config.toml
arch = "xception"
model = "multi-label image tagger"
train_examples = 203450
image_size = 48
color_jitter = 0.1
norm = "batchnorm"
widths = [128, 256, 512]
mixing = "mixup"
beta2 = 0.999
learning_rate = 0.0036
beta1 = 0.95
one_sided = false
adamw_lr_other_params = 0.00094
max_steps = 8900
warmup_steps = 440
Rows from block 3 of a small multi-label image tagger, named by matrix and row number. Rows with one number belong to one channel. Each number is 500 + 40 x the weight over its row's rms, rounded and kept within 0 to 999. All counts start at 0. Numbers have three digits each. After the name is the row's rms in percent of the matrix's.
After each channel's rows are labels from the 100 images, of 14976, where the channel reaches its highest value: "top examples" is what is common among them. Only what is clearly more common there than usual is listed. The data: photos with spoken descriptions (Open Images, Localized Narratives). In brackets: how many of the 100.
# convs1: first pointwise conv (model.blocks.3.convs.1.weight, 256x128x1x1), inputs 0-127
# convs3: second pointwise conv (model.blocks.3.convs.3.weight, 256x256x1x1, transposed), outputs 0-127

convs1.76 106:538505430466531531491515461516481565431556499530503487471458499434499486495514489463517491501536515583439502434508477517530528447525403559533473548503497542469563544496533471476459535516492534430488439523547444562486462502584453513499558554507475451531525516458444487579561537610541491463480505477496550481531530440513523542526508512460579458469541447421534478468552500495481520553513
convs3.76 105:522459549502477518510490404426454431456497546532467522526503477538480471549530463457538453469518490481452502450589576422496497491436471595474535513508543445488562539516492516523524531465486568488526511483611483497551529508532573459493572588482571492537541490447515429480537475505453517491489511558472465523525516478494479453504468457488483482511524482576466497562528486514495512449506
top examples: text has "plants" (26)

convs1.31 090:506510506532540481502468492514451511493441567562518532535457445528474503499497441538442526513444545452470462527452457475514496485582483467472489581466523448530475558554471582458504511463462492527524488479521538544593572423455444524485488428457452473532497477536525506467530487503488568470458452526519513525519457489447506571535453554570479483528402479535522519534526457434440436468469
convs3.31 091:503462392478462536584495577513523530588525532481426517476517433476440483494519489526533487538449485498450454556532539494519497483432498521539519491486505523537486470509586480552539567540483509557489528521547563555480518522487559481523480514550468461488440557543508548452498530494532527598516490500482499520560472494497453498533544487420448488455505491478464520529486520471461541564584
top examples: text has "wall" (41)

convs1.10 115:489479531479576559465503499464486516521505509529462438575461586490549430487511514522391457504535556424570553581476447486490470525507488495458539475460541540478499458443527537526462487472498421502495535530466466542486511507502560538528513471464481468476504468471505535502466561539477508562474459389563476542500466455492529522448470500558531491511497403516515477480614532524459484516506
convs3.10 111:485539472479464478422517462480470459505520465478534492475530496477468457426452525518579506480487445466568449519574459514527541583484524500496517468522535476550468538510536505416516528517517523481504476457547476505432479547548434500444500532485484428511492455487522484479429515460541510611546566504484518441532547420513501462429462515518426517561457546451500458455485544496438484504506
top examples: text has "lights" (30)

convs1.105 112:514494490485491468533489513545478473467518453548570517455509452510515436486444531498500458492507475492514467508526450530519447520444437522402494489504487492481423469510573531466406511517511494511497481525474458491464445517481511512588465533543445484510391475399439484584604581453504511517468581482439557501520505483503557513548531541545494534506483499537491526477587484510552518480539
convs3.105 093:487526473462517545494462519470568503519415526529517476481467527492534439505434470499530485475537561494544534523491492498521590500528506501446517522510513467478645554493482518493531599572514515488547395465558568489539503471483477454562531468462533447564497509530485442460477413456546510489446480442585538479521537448547495441529462499523454524519492555526479554530446450530417533536461
top examples: text has "wearing" (29)

convs1.8 115:537503463527478525484522459535518460464462466516486490522453483471494461506497514560500481496474497481542668500503512482453532500546503501532523502506489489470530494462481465452506498541478548460439502499516477546481516539510513443511499440456485459576478425479506528495529474563492497546431585480514517505515468537559499338479557406492511466529593562475494524505463520523546540506592
convs3.8 090:496576524515480434519347497512433570560482476543388520539537492448506514565494513452494509450531587478508486467478499506492507541506480428586639585428572521470465407477547479480522463462506476478500480498511516508481519518473490523501523440501511496510479520560494502512503506485494521557578493485423481532506385469490544486531537485507505515497516506524480502420534511559425493528579
top examples: text has "wall" (43); text has "sitting" (40); text has "table" (34)

convs1.141 099:522471467523486488526495508545461480390549529500485509548475496440544549460533518531580501499472586541445482505494433534488493481493473521465505487451448498456540553501487431478500462490502535467435478469553461460609518499514552468544490441560491567575505485459483543473559520537481509484467522546515534479494519511539445599442489416528509493564495448519500603543452531448504482539488
convs3.141 100:440488527522431471553538433524519507492454456512466545522495465496472583553497479516466531487595487509454486465544563450472570534499504544475468538418460431492499517514449502508489449487486480507451459512533486488475481575588482474525545482517480467558477526468487528469522502481520475523487480544459515471546527438494484502525470516521419472511453537505499548492458458441501397488554
top examples: text has "wall" (49); text has "holding" (42)

convs1.4 101:584544485471428589508497487512563479490508510495501487490474485469497533471526508538456455548481530487497511494559480513574485439559471544574441514488533497437529581462516457487505514530479510511480513569505510498561500521494456520509411458463543494544517478549502485529471484515383481507509559492510546456467451393543485543473499464547485442562486610522601496518500511444514520479555
convs3.4 093:516479531521553452478437485503498467390520484477492478522468480471513494485450441484499549504488510558455484546542541494538479534552432564517587512498537452438520502507501545540490552571488443523515506516411509527501525499537464469526531521473509619488451443459491470499538499525505526469546524466494471528358440500473486507515433468529481524493521548519522504533531555495477443547530
top examples: text has "holding" (39); text has "table" (30)

convs1.104 093:504439577518539481465460446536502537421427581505560534541486526459451555517474442490419463462399525461518474518477487577548534501492447556488485477469429493464466469451388491499496477463553503500514495484533563475504526512531425483496576489588525492408509522495520470486517495470504469515445521490459491510470548510566459505434500442545456502522452460487506501492511558471483487521468
convs3.104 093:590495509453453454494502533508529504515499575431499516589452565498546557402455505526548505576498500461493515476476500511467399468487489494481559592547512559410500569493453497470511473469517548471457543457532489593459467472564512494459478500435434513493522497404540508492490527546523539527521556557501456534453509465515519575503486546508430476485404482478514511474493462505432615443486
top examples: text has "holding" (43)

convs1.216 113:494485469494489483500538534499548466527473479506483528507509487492455509478555483473456462504574456530545480526520501475485558559555483498528467524475527403526519485512480445506466490500388456459505500463440565540487503527491495480469504508517450477545505471559632460523532486465486517522480485500453485515489536564465521312399558442492523504527478522491438518489530510494539480579478
convs3.216 097:524340536543490495451431483525530493515493483446482424504528543524523438463551490482464440559500475444522522560538529496510498525488512481537462525466600441472473480491440448541509462496506524489560550552526498463475504467515566506519499488485458493545467527538492493476493566517499471437511507504491468482575498472512560563508465491510492457560564488498472513480587417547576456627528
top examples: text has "holding" (35); text has "man" (29); text has "woman" (25)

convs1.209 109:470448506569558501435508490473429571481469507501528496536492446487539530466488497495500508374501536490441515493558538466553518493548538485528486477491495492522408472485503527479480536526473442436509493495498456520590490478475537549530494517466460541548506518546471480534471480530437493444504533498435462505498535378519485544565484525543563455452493526434564468563471564551444529441455
convs3.209 091:481573497577545433485530565450533473541576485470529517496501547532524483481465473479496583505543522493532533544535509610536421561528466465503506452505493523483500517527444477528477440537471462378480507400449476526504490546451506441497481480513491473505498469491508527505548514503531563471414515478535515586554495529496552513468500491418555474539436549549511502496489476502479517521479
top examples: text has "man" (33)

convs1.189 106:511492465469484556490504437512492444431542431478521511528535479519536477497479460412476475475481505441512440462505451480426493465540541488451469525413399499476516408545460511486480497463496519539519568446528499525454441594481480463486545466493458497470550453485517503494436481544450479583462504450510496454500449593535482503440513519509449502485507536479483476416574474424493475500521
convs3.189 119:566528504442483499533449471481514518517489489536412479516547460503496491535395450501542550510477446509528506537498509494489500497445423449491456360502544556519523483477463516475532462584450473470551460506523448453520455493542457515525517525504458454575459495505486583482475524500459493502531466574588559489508462528527456504448535488488617464516480541523435554555474484464515510488488
top examples: text has "holding" (35)

convs1.120 108:524547534490550526479541488481467482390520535487456494515514457510547482484535537489476519511489566509485524508443399447501456449509517520488508509505455545499421507511517514565511503484478519511519533555542459581639460502489538575522485528471429478483538476475505549525547496518484533514449494437519478502431525423482497436461511518655547523534453506510552492506453509507508516559487
convs3.120 099:541479460463468552549534458485492487518471494494540537503479468525509485537483503477508479473463530493423438591552548429472495556529487474528512471512481513501517518527533468463496445481475445552481497542480531528551521533415542543441524470475532476486477499498494525467476494480435478510525493501501504455561481450525401511521543366434463530492477526508521500529458569463495492499542
top examples: text has "wall" (43); text has "man" (33); text has "sitting" (33)

convs1.79 111:585494516465505491476513481498455494499531509511489575549525490554531517517453516470502408524504508465481427498509504491497405430540490529475467522485476547549429616536479424470525530493559416543477518517560538494556502525508473505495519497493480499506471436473507498550539490472497475495481549510512526474486479385501512566585447483542358547513499558506495483504500563476436486522478
convs3.79 096:476438541478500426508477479426594469511562517522525521478485506484519491549456521499442527509466567505504502504505514564511511474522512527542409465501482521470487532504493532460482436426480391527515485547448476448536449421578532488489454619487458546498504488512476606514522443489484552469456526531463484443507543547498577518495514482502521524487376453520531498496467520525550502508489
top examples: text has "standing" (50); text has "holding" (42)

convs1.43 101:502464591480434549545518491513460506451480475498512505536467508523540517440490470506509472446545468505479424514476542548468514479521539494407564487450456551436451504497537479588471477480495425507479499517523476428506532492491452481502534544544513367492461447446531545549534506479515509485494464477446459446507491546559513518481481515522594537508502577499492529583409489449536499437498
convs3.43 111:468485506455493464440493494481516454462492533482556502477532556495527534536561511441541441517486434492524550450544456443460493468479489417492491440495512525478516492500511506472562454512461485618489534460507526454537449528459456542514492496556414525491521538495505522538424473527491491396507492359506529535525475505510481516567545428523517487476526454506472573439482461565524515499509
top examples: text has "table" (33); text has "sitting" (33); text has "man" (29)

convs1.23 089:496500534553556448548503530563585520476487439539504493449478514547465504427497498585528500569548486513456476486528526471445524556505478462491532559608538388530459529512515494474502579535493478541469445486563493520490483531568576512517447453494540502465574435520496526481497543506539498501554451489539517498545502452470528504548531455451493521493477525464463502432470538398485460479497
convs3.23 101:516483566501480497537461402496533455485498506591433515437449464527514460479512422493499474497491455558517487504461505498496467468515563504486510461483558486459464543517562415573451536544498548515513526460540435479517481509525480449483545457575512453417529427614486466445529495494531471578515499400506580500475475542560477540440523562497452515544536490511483495493422468495520464514460
top examples: text has "flowers" (26)

convs1.91 117:466467459519572546449476497537534527433496474533518429552491526476541500529557468497480524534459487488452559498527467437477519588496503515604450532474541518529460500601574548486548469486526564535479508492550464535522539550521527496646479516502481554552478452438518498480475518433486495502508515535497521538485421469516538500536515511451524467475583512549490495525568510516470448514553
convs3.91 091:485468482467488501471512492541498466502559419486461509507560496483578519542484494455480580537507544527493566499506510455458439485546523435483479505478472498399461532556457490515460419539568475471538574463495528515509517452491473500423569503472517533490478425558524527546349565528406414509499427521456424519501448536523489477428428499513571468496407513511550532557465514509426560512443
top examples: text has "people" (45); text has "two" (28)

convs1.166 114:449430464497464534459498479479499473489512483507480506517497558532561492494492513392505541483535539508506473423496480463544546507516484533506530470563441485544441494591516575458577514505522508510482511553473501544545489515495614487525449530518461500517491501499473462533516479484559521454476472558537560533517445468553471671498462491507517474471487491540496430486461524442405502468506
convs3.166 098:509476450510452482524523493489468445522516427478483521597473544528501464537473492523496498462408524493527449623500601521501504506449453507537439535495525499420427541507527462537522469491521557448552438471541486498475470593472546469532563525487565516492497532526452560472508477431514580488430507481491509534491497492484536530484472555471512513477488430518562527491468504436624534491496
top examples: text has "standing" (47); text has "wall" (42); text has "holding" (41); text has "woman" (33)

convs1.45 105:452516464501494576502570475545531514519489454535524527546424432530527487546433492436483464526539493538490510487507495464476553480536545567528462539452492488447489496479583511567572473486467510465482533513418537535455506555511533447543534408485528474535492550445489473573569490461549471492500492496479484495478469473486493462519398381465533471542571500425490452516471500504466500471533
convs3.45 105:495475446521469493527502540539446551465565517505462510491482483500580484369485502512485481459510473535539496505503541582533501470418410499526489496472509540511517397482523497484522504582519504504533549551453446548418484540463432492409567467540539480530498514560530518483492492516464507408501482538528489467498454483461488509452494502550484530461506471512517500519491573534584465489494
top examples: text has "sitting" (34)

convs1.144 111:484529516482532594479527457474479509512480450451535500550507440511488470549496479482530483539564498487461554497489558457507518495467579471592535583469545482587488489469481507564512474527424510562481515487447489418492567543503498466529493524516519447620528500490506519502545466502489468507478518484478506507533452426543557421450521435556550459493591534437489455494503492539452476524545
convs3.144 109:513481507518491475447580527476505495622478467496495518500496537544495460434601523537475544495567523525564477543492554524529474541491486471478429493529510451469446466538471521513420535544504476473443494540489477544482492477500489478505547526459465513474498500520445592482434528539466503408546436426512504485524440470507491533506550531520503539466450491411516420475554501422438500563493
top examples: text has "wall" (50); text has "sitting" (39); text has "holding" (38); text has "table" (33)

convs1.183 094:516427524400525566438529502501549493487466559489493515451532505457531508507508518527488453515547517508525571571482567415521436483544503437454552533484542441498507565490456509487459495516466442503487501488504544527530516540466546452515558484479556500559579451500515496442538425449475522523501539465441468490520419485558556429487550447567508458520534537502497527526501489463452476553575
convs3.183 098:493515503549584501528466482470521529591489547555486468519515502503493491500528561501515491498514508579525431583519469496493515527517570517480443473472571495501584482515473466532497483505517482528470479493492522439513501562536491480457463496507532459580519552518478557492505528503475530500451439475437497518537475510458476499492472394511474505486396529448567465468410521371520516524474
top examples: text has "wall" (44); text has "holding" (36); text has "woman" (26)

convs1.250 104:494477517528473529586507559530537539506508475479427512542559468514539477449552419572479564531520522492531446519522482519471527491510515499475431533449531478471452474525514459448528519477490411459513509531473380569498561523457456493493509513554541463454578482527552545509522509523491538489364519502506507510493490474526462514436524395504477545493458480451553487443468556479519478505526
convs3.250 092:484516527484499474609550577452504465524471533496597476517461532529512517596554564420522482521502446517567502511481468519489456460457514517482518451548490522450434556476498471496527548524491520517517439424505468519431497519508481491548514506422453457496537473499510498512515488501509489527478498459425468459444596480481504477439487504475592503467503499554468494441464486463492536522588
top examples: text has "holding" (42)