Weights of a small multi-label image tagger: 4.38M parameters, activation mish.
Rows from block 6 of a small multi-label image tagger, named by matrix and row number. Rows with one number belong to one channel. Each number is 128 + 32 x the weight over its row's rms, rounded and kept within 0 to 255. All counts start at 0. Numbers have three digits each.
After each channel's rows are labels from the 100 images, of 14976, where the channel reaches its highest value: "responds to" is what is common among them. Only what is clearly more common there than usual is listed. The data: photos with spoken descriptions (Open Images, Localized Narratives).
# convs1: first pointwise conv (model.blocks.6.convs.1.weight, 256x256x1x1), inputs 0-127
# convs3: second pointwise conv (model.blocks.6.convs.3.weight, 256x256x1x1, transposed), outputs 0-127

convs1.75:132126116116114120163173109106112174093093081109096149186106092140147129190080135162146160109126142156127125054124130147142096123121024193121193088183147154113121120126120110133094132102107174149171192153113141109160128118133122100112213150115138148131113134142179041156102150135143153096100092126097093088138145140146122100119143144056075115153000073143091092092117169125146109106211
convs3.75:122156135159157147094111103158135115124121088113049103207117140141115110085117161133144099125125147143117145212091148143132135182104039139109133100100136132125161111172134149138140095113121122086119145107122159107129084129167155155137177110116080081157124081082085109141097111147136117045205149126177087173129109107166091155050167139133143078176081084125066117107109134115073091057137
responds to: text has "wall"; text has "holding"; text has "man"; text has "table"

convs1.181:000126124096158101136121043100145125213160168109101167171148161116136102098108093114151141123081145194095121174040145119141145147099140142121136124158075143099119151136087164062096128117079148130125122079097131109095119149115142133066116139099135140104130123126102104159099137127120159140125198131158094154137139148216092123137124143095140158108124138056117124130151161091089166195092
convs3.181:237078121108113144154169115179156158126116149148085097120131082161149216212184184155156052125100136097152152186108144077116131114209159053162131139135139131152167100142102080162103139151121094176101138102104148138137124131148098135108141182088146080131131141089131110040117161113112121149137085138109111130173122143073162125149141134166101096160122070088147115106089108143212140122118
responds to: text has "sky"; text has "trees"; text has "grass"; text has "plants"

convs1.158:045190150160142128089150142159161133145132131130152080146119147160115148124112068139164128142136086094111104047157095148117161103083144195123190129091124099125165071165143078157149136106164094112124138142057130153097193084106110172116112109114108086118157157131111107125163136124105122097128092095134075116125120090151152176142149137140151113122158124186136147131107090163150121169132
convs3.158:099218119103088118147081188096125166166110143085107167098165114088098113115102084123132146092110131109131114120132099126086143092118081139085182155130160090145161128137139155165112067126179140164163175109082132158200111143161120147074108059137064134109120118194163171137159124067170140197130112089091131155170154119135104058108096112105149090121102173102091171096153124155072106128074
responds to: text has "wall"; text has "wearing"; text has "woman"

convs1.121:195107146150140072120126144143094131084101135126122082143116134096085126143178143062118144102073134097104088142164132145125145074094157121116118093109166150101145093117146206152085132167126119087108139106154119110143205153120109151184120185124181107127153121134094099126178125096121086127116119141106098098165135111146128128149124139125108136140118153132131127160131079123153130128081
convs3.121:148135158091158162114168165137132159140144177140094133128113066152136073177158088141092092162137115169127141138092102156162136060117095125096144132130144117131057143180134159151124140156124139132143114146118081131186046147125200132117103121094118182136119122133130133123125163216102064115142137160097130123143110168126134136167107201149125113140137113091126104110147067128129114078169
responds to: text has "trees"; text has "sky"; text has "plants"

convs1.134:131119101150132096182123131122159104119125090155147196160146178092149128131132150154099076103115161154100154131073138134100153136144116076143131090079163118140132142124149160119129122161217101079129146169104159155169115135142180166126100114104163126127138135119132122116164115134125151128120139236134116159126096139138136151116124152135181149142173148171169096068125180091058133127094
convs3.134:095173118143145114133151169152195139103126065144104142138110085161138139142135098157150111131151084087132165123099135119099110145143149098110122162144144139103152117097162160188225110072197090085141174162134103136168133146130105129066085139110177133137131130165186095162123114141096100080114137189120129142124140138107122183098069134121102158136172109084133114131128091165114081070136
responds to: text has "sky"

convs1.102:166160089116115139121155130103083074080140105078147156097149118169061131057110104130173106129170081111134104113212136138118099079166142145103110117122142112220093134173166158163140145083211127150129148131147135091173094129124140130128142109127115121158138208102134124166187188179115167144137145130128093069122144147115124118111106134181131121141134129132137142152045155210136174155135
convs3.102:095146115180065148136130122148132166099086100174158139064117062140112121144168144204127141093154051165162116134097176078084114123117109111143155137102118081149110088133174173153062091083084157126191094099139102140077112103184084086155096146072121069132147123136115166127076141105133132139120112150167133136130115108116073092111180128161152092101117095116174164130145134182162122125134
responds to: text has "grass"

convs1.144:158118190157145053144113114108112067106102101085123096133176140156049144089179106160180090102106187116106116145063146152156129136142101112096189154106108187142184186119178120096103130127081125155132094140144070133157146096175106076180151162139161084053124125056153123099146107137138168128145140147072148090134159121121094109121151122111119165154167090115130108151082153126132133128157
convs3.144:109113132099139133141098112094117158174140119124100131168075119128160120134056130116124140133113111077101160191132133175147095114195142171075179147121116104097212175148075098142122120060065142129103093136173136053097136165135134111120114149095131130094109109112086108203133102129154074108131136115075173063112083089122142138106157087133236121112143088096149155133037198132136143117097
responds to: text has "trees"; text has "sky"; text has "road"

convs1.224:097143083141104132050110132141170123102188104073124157227184136108091106145150137146067157160088098120129128079070104150112109143137086151125126134160090103108098100092150134135171148121079119101178122097197105111103107120135148107108135106106142143144106117145113217123108122137136153113048148118139103126104100116115106158113114149148106141072000120145156147111125094123134135104157
convs3.224:075073126124128140109123075134110113057122144107116160083051134083172152119184134133161190126158109133137161129121119142134126141146014144150119183132168104101072146119134108115139106080119133108133137162122130134123174099114126150128096090094079118120119151151153238148174159171132175118119136129089159144050101129127103111142120082158127105136057155149163169119081134148123110137093
responds to: text has "wall"; text has "man"; text has "wearing"; text has "woman"

convs1.68:130137125079124136124140123147179166151165133140166130139129141088142168132145126078126053126108118167130113092130145137127109123102102100118143143080130102086096134087113097159147113157106152146113160137224141098191095096125131131118114134124102145104155125160142120096127125140147121133127161224086087146082120093127103081127168086128146185092189090160161101153074167193159161144110
convs3.68:131130114152142107096162121103181053039150123102142084106148170127128186096103141129111128136079139109097161125173130092175153148130112114126066094108148118192072127113185131160154123144065143096164129110186113091127113171140069116110074176099161150228136092126168090114127127141124134090144150145142157170114174119114117101113142130136124061085167113139138156108145176140125102083145
responds to: text has "wearing"

convs1.250:136113088100069177146096122133133164120152126128122114129126144095090120132117184117104186135083127114155162097142129121082109138151174154180096172086122120120149141168172101096131126118174167118112124153090112105121158113146136155120135049100120103145126156114116112111111186052121162056118153163038127141142183097113119173177138163144123138097042098121106181125130084127134121146127
convs3.250:130132148132121130127127105128138116145095124072130138040099129153102111184112145082104125104148155150098092111143181168134111132085027128160157092126141128208123113110176120117127048158115096097109136134144153156144095133129169158163167045148151181117151078113154146127152113128100095111106104097154118150139168119185137145094098183116093173176117087198027168172136155157106072122114
responds to: text has "wall"; text has "man"; text has "wearing"; text has "sitting"

convs1.214:118120100082134122138125071156127114156104110107116129097158124120095153171121169133127147153126090133129151167090112093131148123156148098104109137084099095151140126130147109126098126125146125168103156119158117088109155141111137095090080183155120106131194091169132135179160123147144178116110151177106123107143160127111138141127160127126145085132122098145127180114111150113055167170100
convs3.214:133165159095177136123085127164145122198113117206096136090132119099132153125140107098132068153072141051122073187162134110147142165126125109141181136155117099078101134110156158145113125150140168150114052150097126129142086092164097090158157141184148117121152157120066103117165175145069195073158074075101139150097152101132127099086157132204128111161060097146134165111127138101146116149181
responds to: text has "grass"

convs1.246:103181130113140086120066112122130132134140131140078096134110076150123119071109243126116102175160140170144089138152111104158095178177127181122140192120099100110086123182102098132160158065162146099142103093171080157085114128084120117106116112140120074126124111174112145148142116153115137172141129108117087181081176134127146157108177107056150126134111153169122129127100092143118181197111
convs3.246:168186112162146090096120071086120159140161119151155108152069083110087156141194092188075084132115097148128089139104186117140186112086126157124144106191158154115082130116124180197116195172045096044138139113120094115141175134104126154119107142180070151114157107128107148113117160082147120118089145143082221124110120093154131149122126139110114127060141082127169093088142203178098114148176
responds to: text has "wall"; text has "wearing"; text has "woman"

convs1.18:120142105103219090134154130080142164153104112145124124119147120110095091065117091130160122072136122067111149153148166113083104110129147167094175153136126118125176161083159084142100071125195167095153116111140115104110156141163159098152099152117230169130124123141106122160178124092104087152124161083135135138103120157154107168088171157074116080122148178142105127137069113096126094155148
convs3.18:152127109137113143196124129154082142131113098110189107103118137130166134146096066095151124130154145099144126143075152117130173155123100158082111141218074152123095126110126158086142120172082126137137086156143121111154130107121147155066089143082088155109142168138155159133044108119108063144119136084112108157106118113126092090120121152065181109161150154105103124162094163158117092130179
responds to: text has "trees"

convs1.11:131104130069139142084168185170128070153081149092064133096104163077125177126089113081138158134127078122185107119176084046074138142139081159084112137169148133103125168166151068126151098162156131146135129134116137133122149136142141113118160084152144104040112178104172068159123131150163163126157130157062156117123129102054117085121124125099155167151157033077114124119100163177180121132165
convs3.11:147122147102080131127090176143114146124101165137158167159144133129135190177111169147170149162143142126120112085071148109107069124144180107136155081126100119105139205133063073148188168109130076143147112111128058129119114055121188181179138163143193098093032104106094184112103105158137131103132084141104036060152143104082115156115142096112105120125141110108138133092140086089101132059118
responds to: text has "sky"; text has "buildings"

convs1.62:125120148110099133123169081086139084145134106126110159190127168105135194131103115163167105123117105138121095130097150086102117131167095094157188101135166129144144144156118142117143113124150164115155164084147139166139179157087117148109149135115177155139100108123112128162144142152109112143141093162114189075137050116154172143147146082118156093109102147168094131138133165125084124180171
convs3.62:115129098102144109144171154115135100139127050054137159106109125133149097109143102154129132117208130195094136088140124135106124082066124133112163166107096153100162134133096251112131109167079102056084110190123140126065124101118125051155086162189167155135109084131155075051113104142131124129091111080102124101128092113169099106165147127145152153141145174158161104121086108178127151140081
responds to: text has "sky"; text has "trees"; text has "plants"

convs1.72:165165180088137102133150069029128116059111138154144148085132174105109134089176138007095144140152117137130068168140151124086118162132079097134072111127126085133132102086157091103134150093133140102138103145152101158111155066064131156102127101103139130157170177159141033112145147112127144255131141133119106117148174134125093141139165123118139097115138100093166147104160093127196104155172
convs3.72:119187180127146129120137186076120149166131173127134116147103101145088154123149126098113134172188123092163101202135123145145092163068162111092055133122170128115148042180191147122207147112096109128159156176140125076130178100092228125074128128123135123126143119078140132137150109116165101119132139149163160174134101142116100138134078115142154144102134157098121110164123165062109188220159
responds to: text has "wall"; text has "sitting"; text has "holding"; text has "table"

convs1.252:085135152152127183081117060111135114126149139082147083127135131093074163163113172156052138037085087170136087101143097098124161121152115157105087065111115134127145114119132137086174128115145076079143201117167098098174142158080081161107180101136113115097147116100074164142175124099130151120098057142066132140154106106154123161195095121147122142153148140119156117109133210103158158150104
convs3.252:171171158149102095085078148131141137108107169066123200109142129094107167158111152162141117114141143096174112106119167096101085126155071143135078170138113143118098123181112123158108132154159104123180117167097074147143103064119138136135084125147139141108197075092014141123041139099150084141091140134123144154140161130155103120107137138120099089117125149168115088135082134128077117168121
responds to: text has "sky"; text has "grass"

convs1.101:141118066144111141088096070201076192142099126149087160152122103213168147167115130166117105152177124124172115148109119142144121081121116118082117131125086155134119173144149140128145153117196081131108103102139087115196088128089137138180072119060160125115163137094088141123150135163172127075129182118189138129129107104190109118128126121106068129151133125085112145090114102089094143178077
convs3.101:181120066124097114123096162124145058148099136131166117149126075110169186094137123139103070149078139114155147141108142076170152115146140147151188137137100187079104158177148132116119136151099140096095138113146103079120192156128133156116200138090179112146141155138096081154157140187113118110163133111181156180110119133103151112126119115084127087125141084072121121169138060076186067094140
responds to: text has "sky"

convs1.230:214098100118110141116104151093154144138115147195121101143096105060147148104166182132213104135098079130134103125135154127104112150113065107174153147210148125121116177130144100213196125139123125123094190110098121110080138069165131134127126148103125183099109113205137142092128177122129128184092162151110113137100132122114147122157157075105126109129105166125136117120161108105117137122115
convs3.230:141161124103171180102097126108175163199180081126124106160133088121096063078148114076162153121126115171162180125115217141166112125159149122147170108184140144157110173096118126223122178154074103085161123182085102120196125197137093144143135190124137140105156126127120157153151120132106087112164122080102187108177111154161107135163129089145095156179136120062120172172127163157148126111123
responds to: text has "trees"; text has "sky"

convs1.17:107126127155184089197145094135135105130099096121159134119107179144102142090135139160056125116111246129147095049133193122167130108093117152164204109112146120153115046129143143143096119160087115118123136073162138157125103154108144140161123100113106135109018121139122110170136142114094126168144058112153152136139112131173140197135129081124137116069128145117155153220139211143108113161135
convs3.17:160051165152116135132077151150164159094096164124144112110149132148176133099111119134073112149145082172156128112115047138153135173090151179172132169107127129164077125200086139123088127120078145111115111153122170158114130136114166111105106128153104104141157118139150099081140086115117129187091087132138144176104155141118062129151108077139164126150135113098182139137057135115145121117062
responds to: text has "wearing"; text has "woman"

convs1.222:125107105133151123130160143194150125089134104141061165085159150159121116121092171111118132110119071146105086114174093109169068126152147126147071179137121134137115112137128113145135134123084160211151170178114092117139145198082148142102154116025127152131163167134122045150127127174113127163137156081156145144141123164099159154062109141138070143135080146111153147160114114092101147156143
convs3.222:098057142135133140143114076128097125180180178122153106096120147098133128106089171103142085178049156084089198095107102137128087118133064090146112090140131138094097158109138144153120057122150102149161133158134126116101162111103170175158125117126107126166104083079101197130150126108131086187110132088176144202108124144137126168112126148119063116112048083115169174152137134196128123135138
responds to: text has "wearing"

convs1.50:140086126115111160126167168135137159136102163159114076117117118172079154080119117100031089106129200095146118103148102086103088101139144088092140117133157138117155136149122135116181168115114121071151122152120106166134128147110153101101133153132109103056152165114120135167122139160113184092121088130190155043125160063105123133140148089139083161152242097134150107255128158124152143155042
convs3.50:100077180144065127144160072208088105139113132147101143089103086124152151166138079098056112145102065138121122151061116130143115145102132091109108113105085154095109127095094215117133087147128083118117136085111123168116084108179103149122166148124135134152170138140072076165143098154128134129091111081230098087089077153064118150128136125144131112158141108152141089082133155107072163138148
responds to: text has "wearing"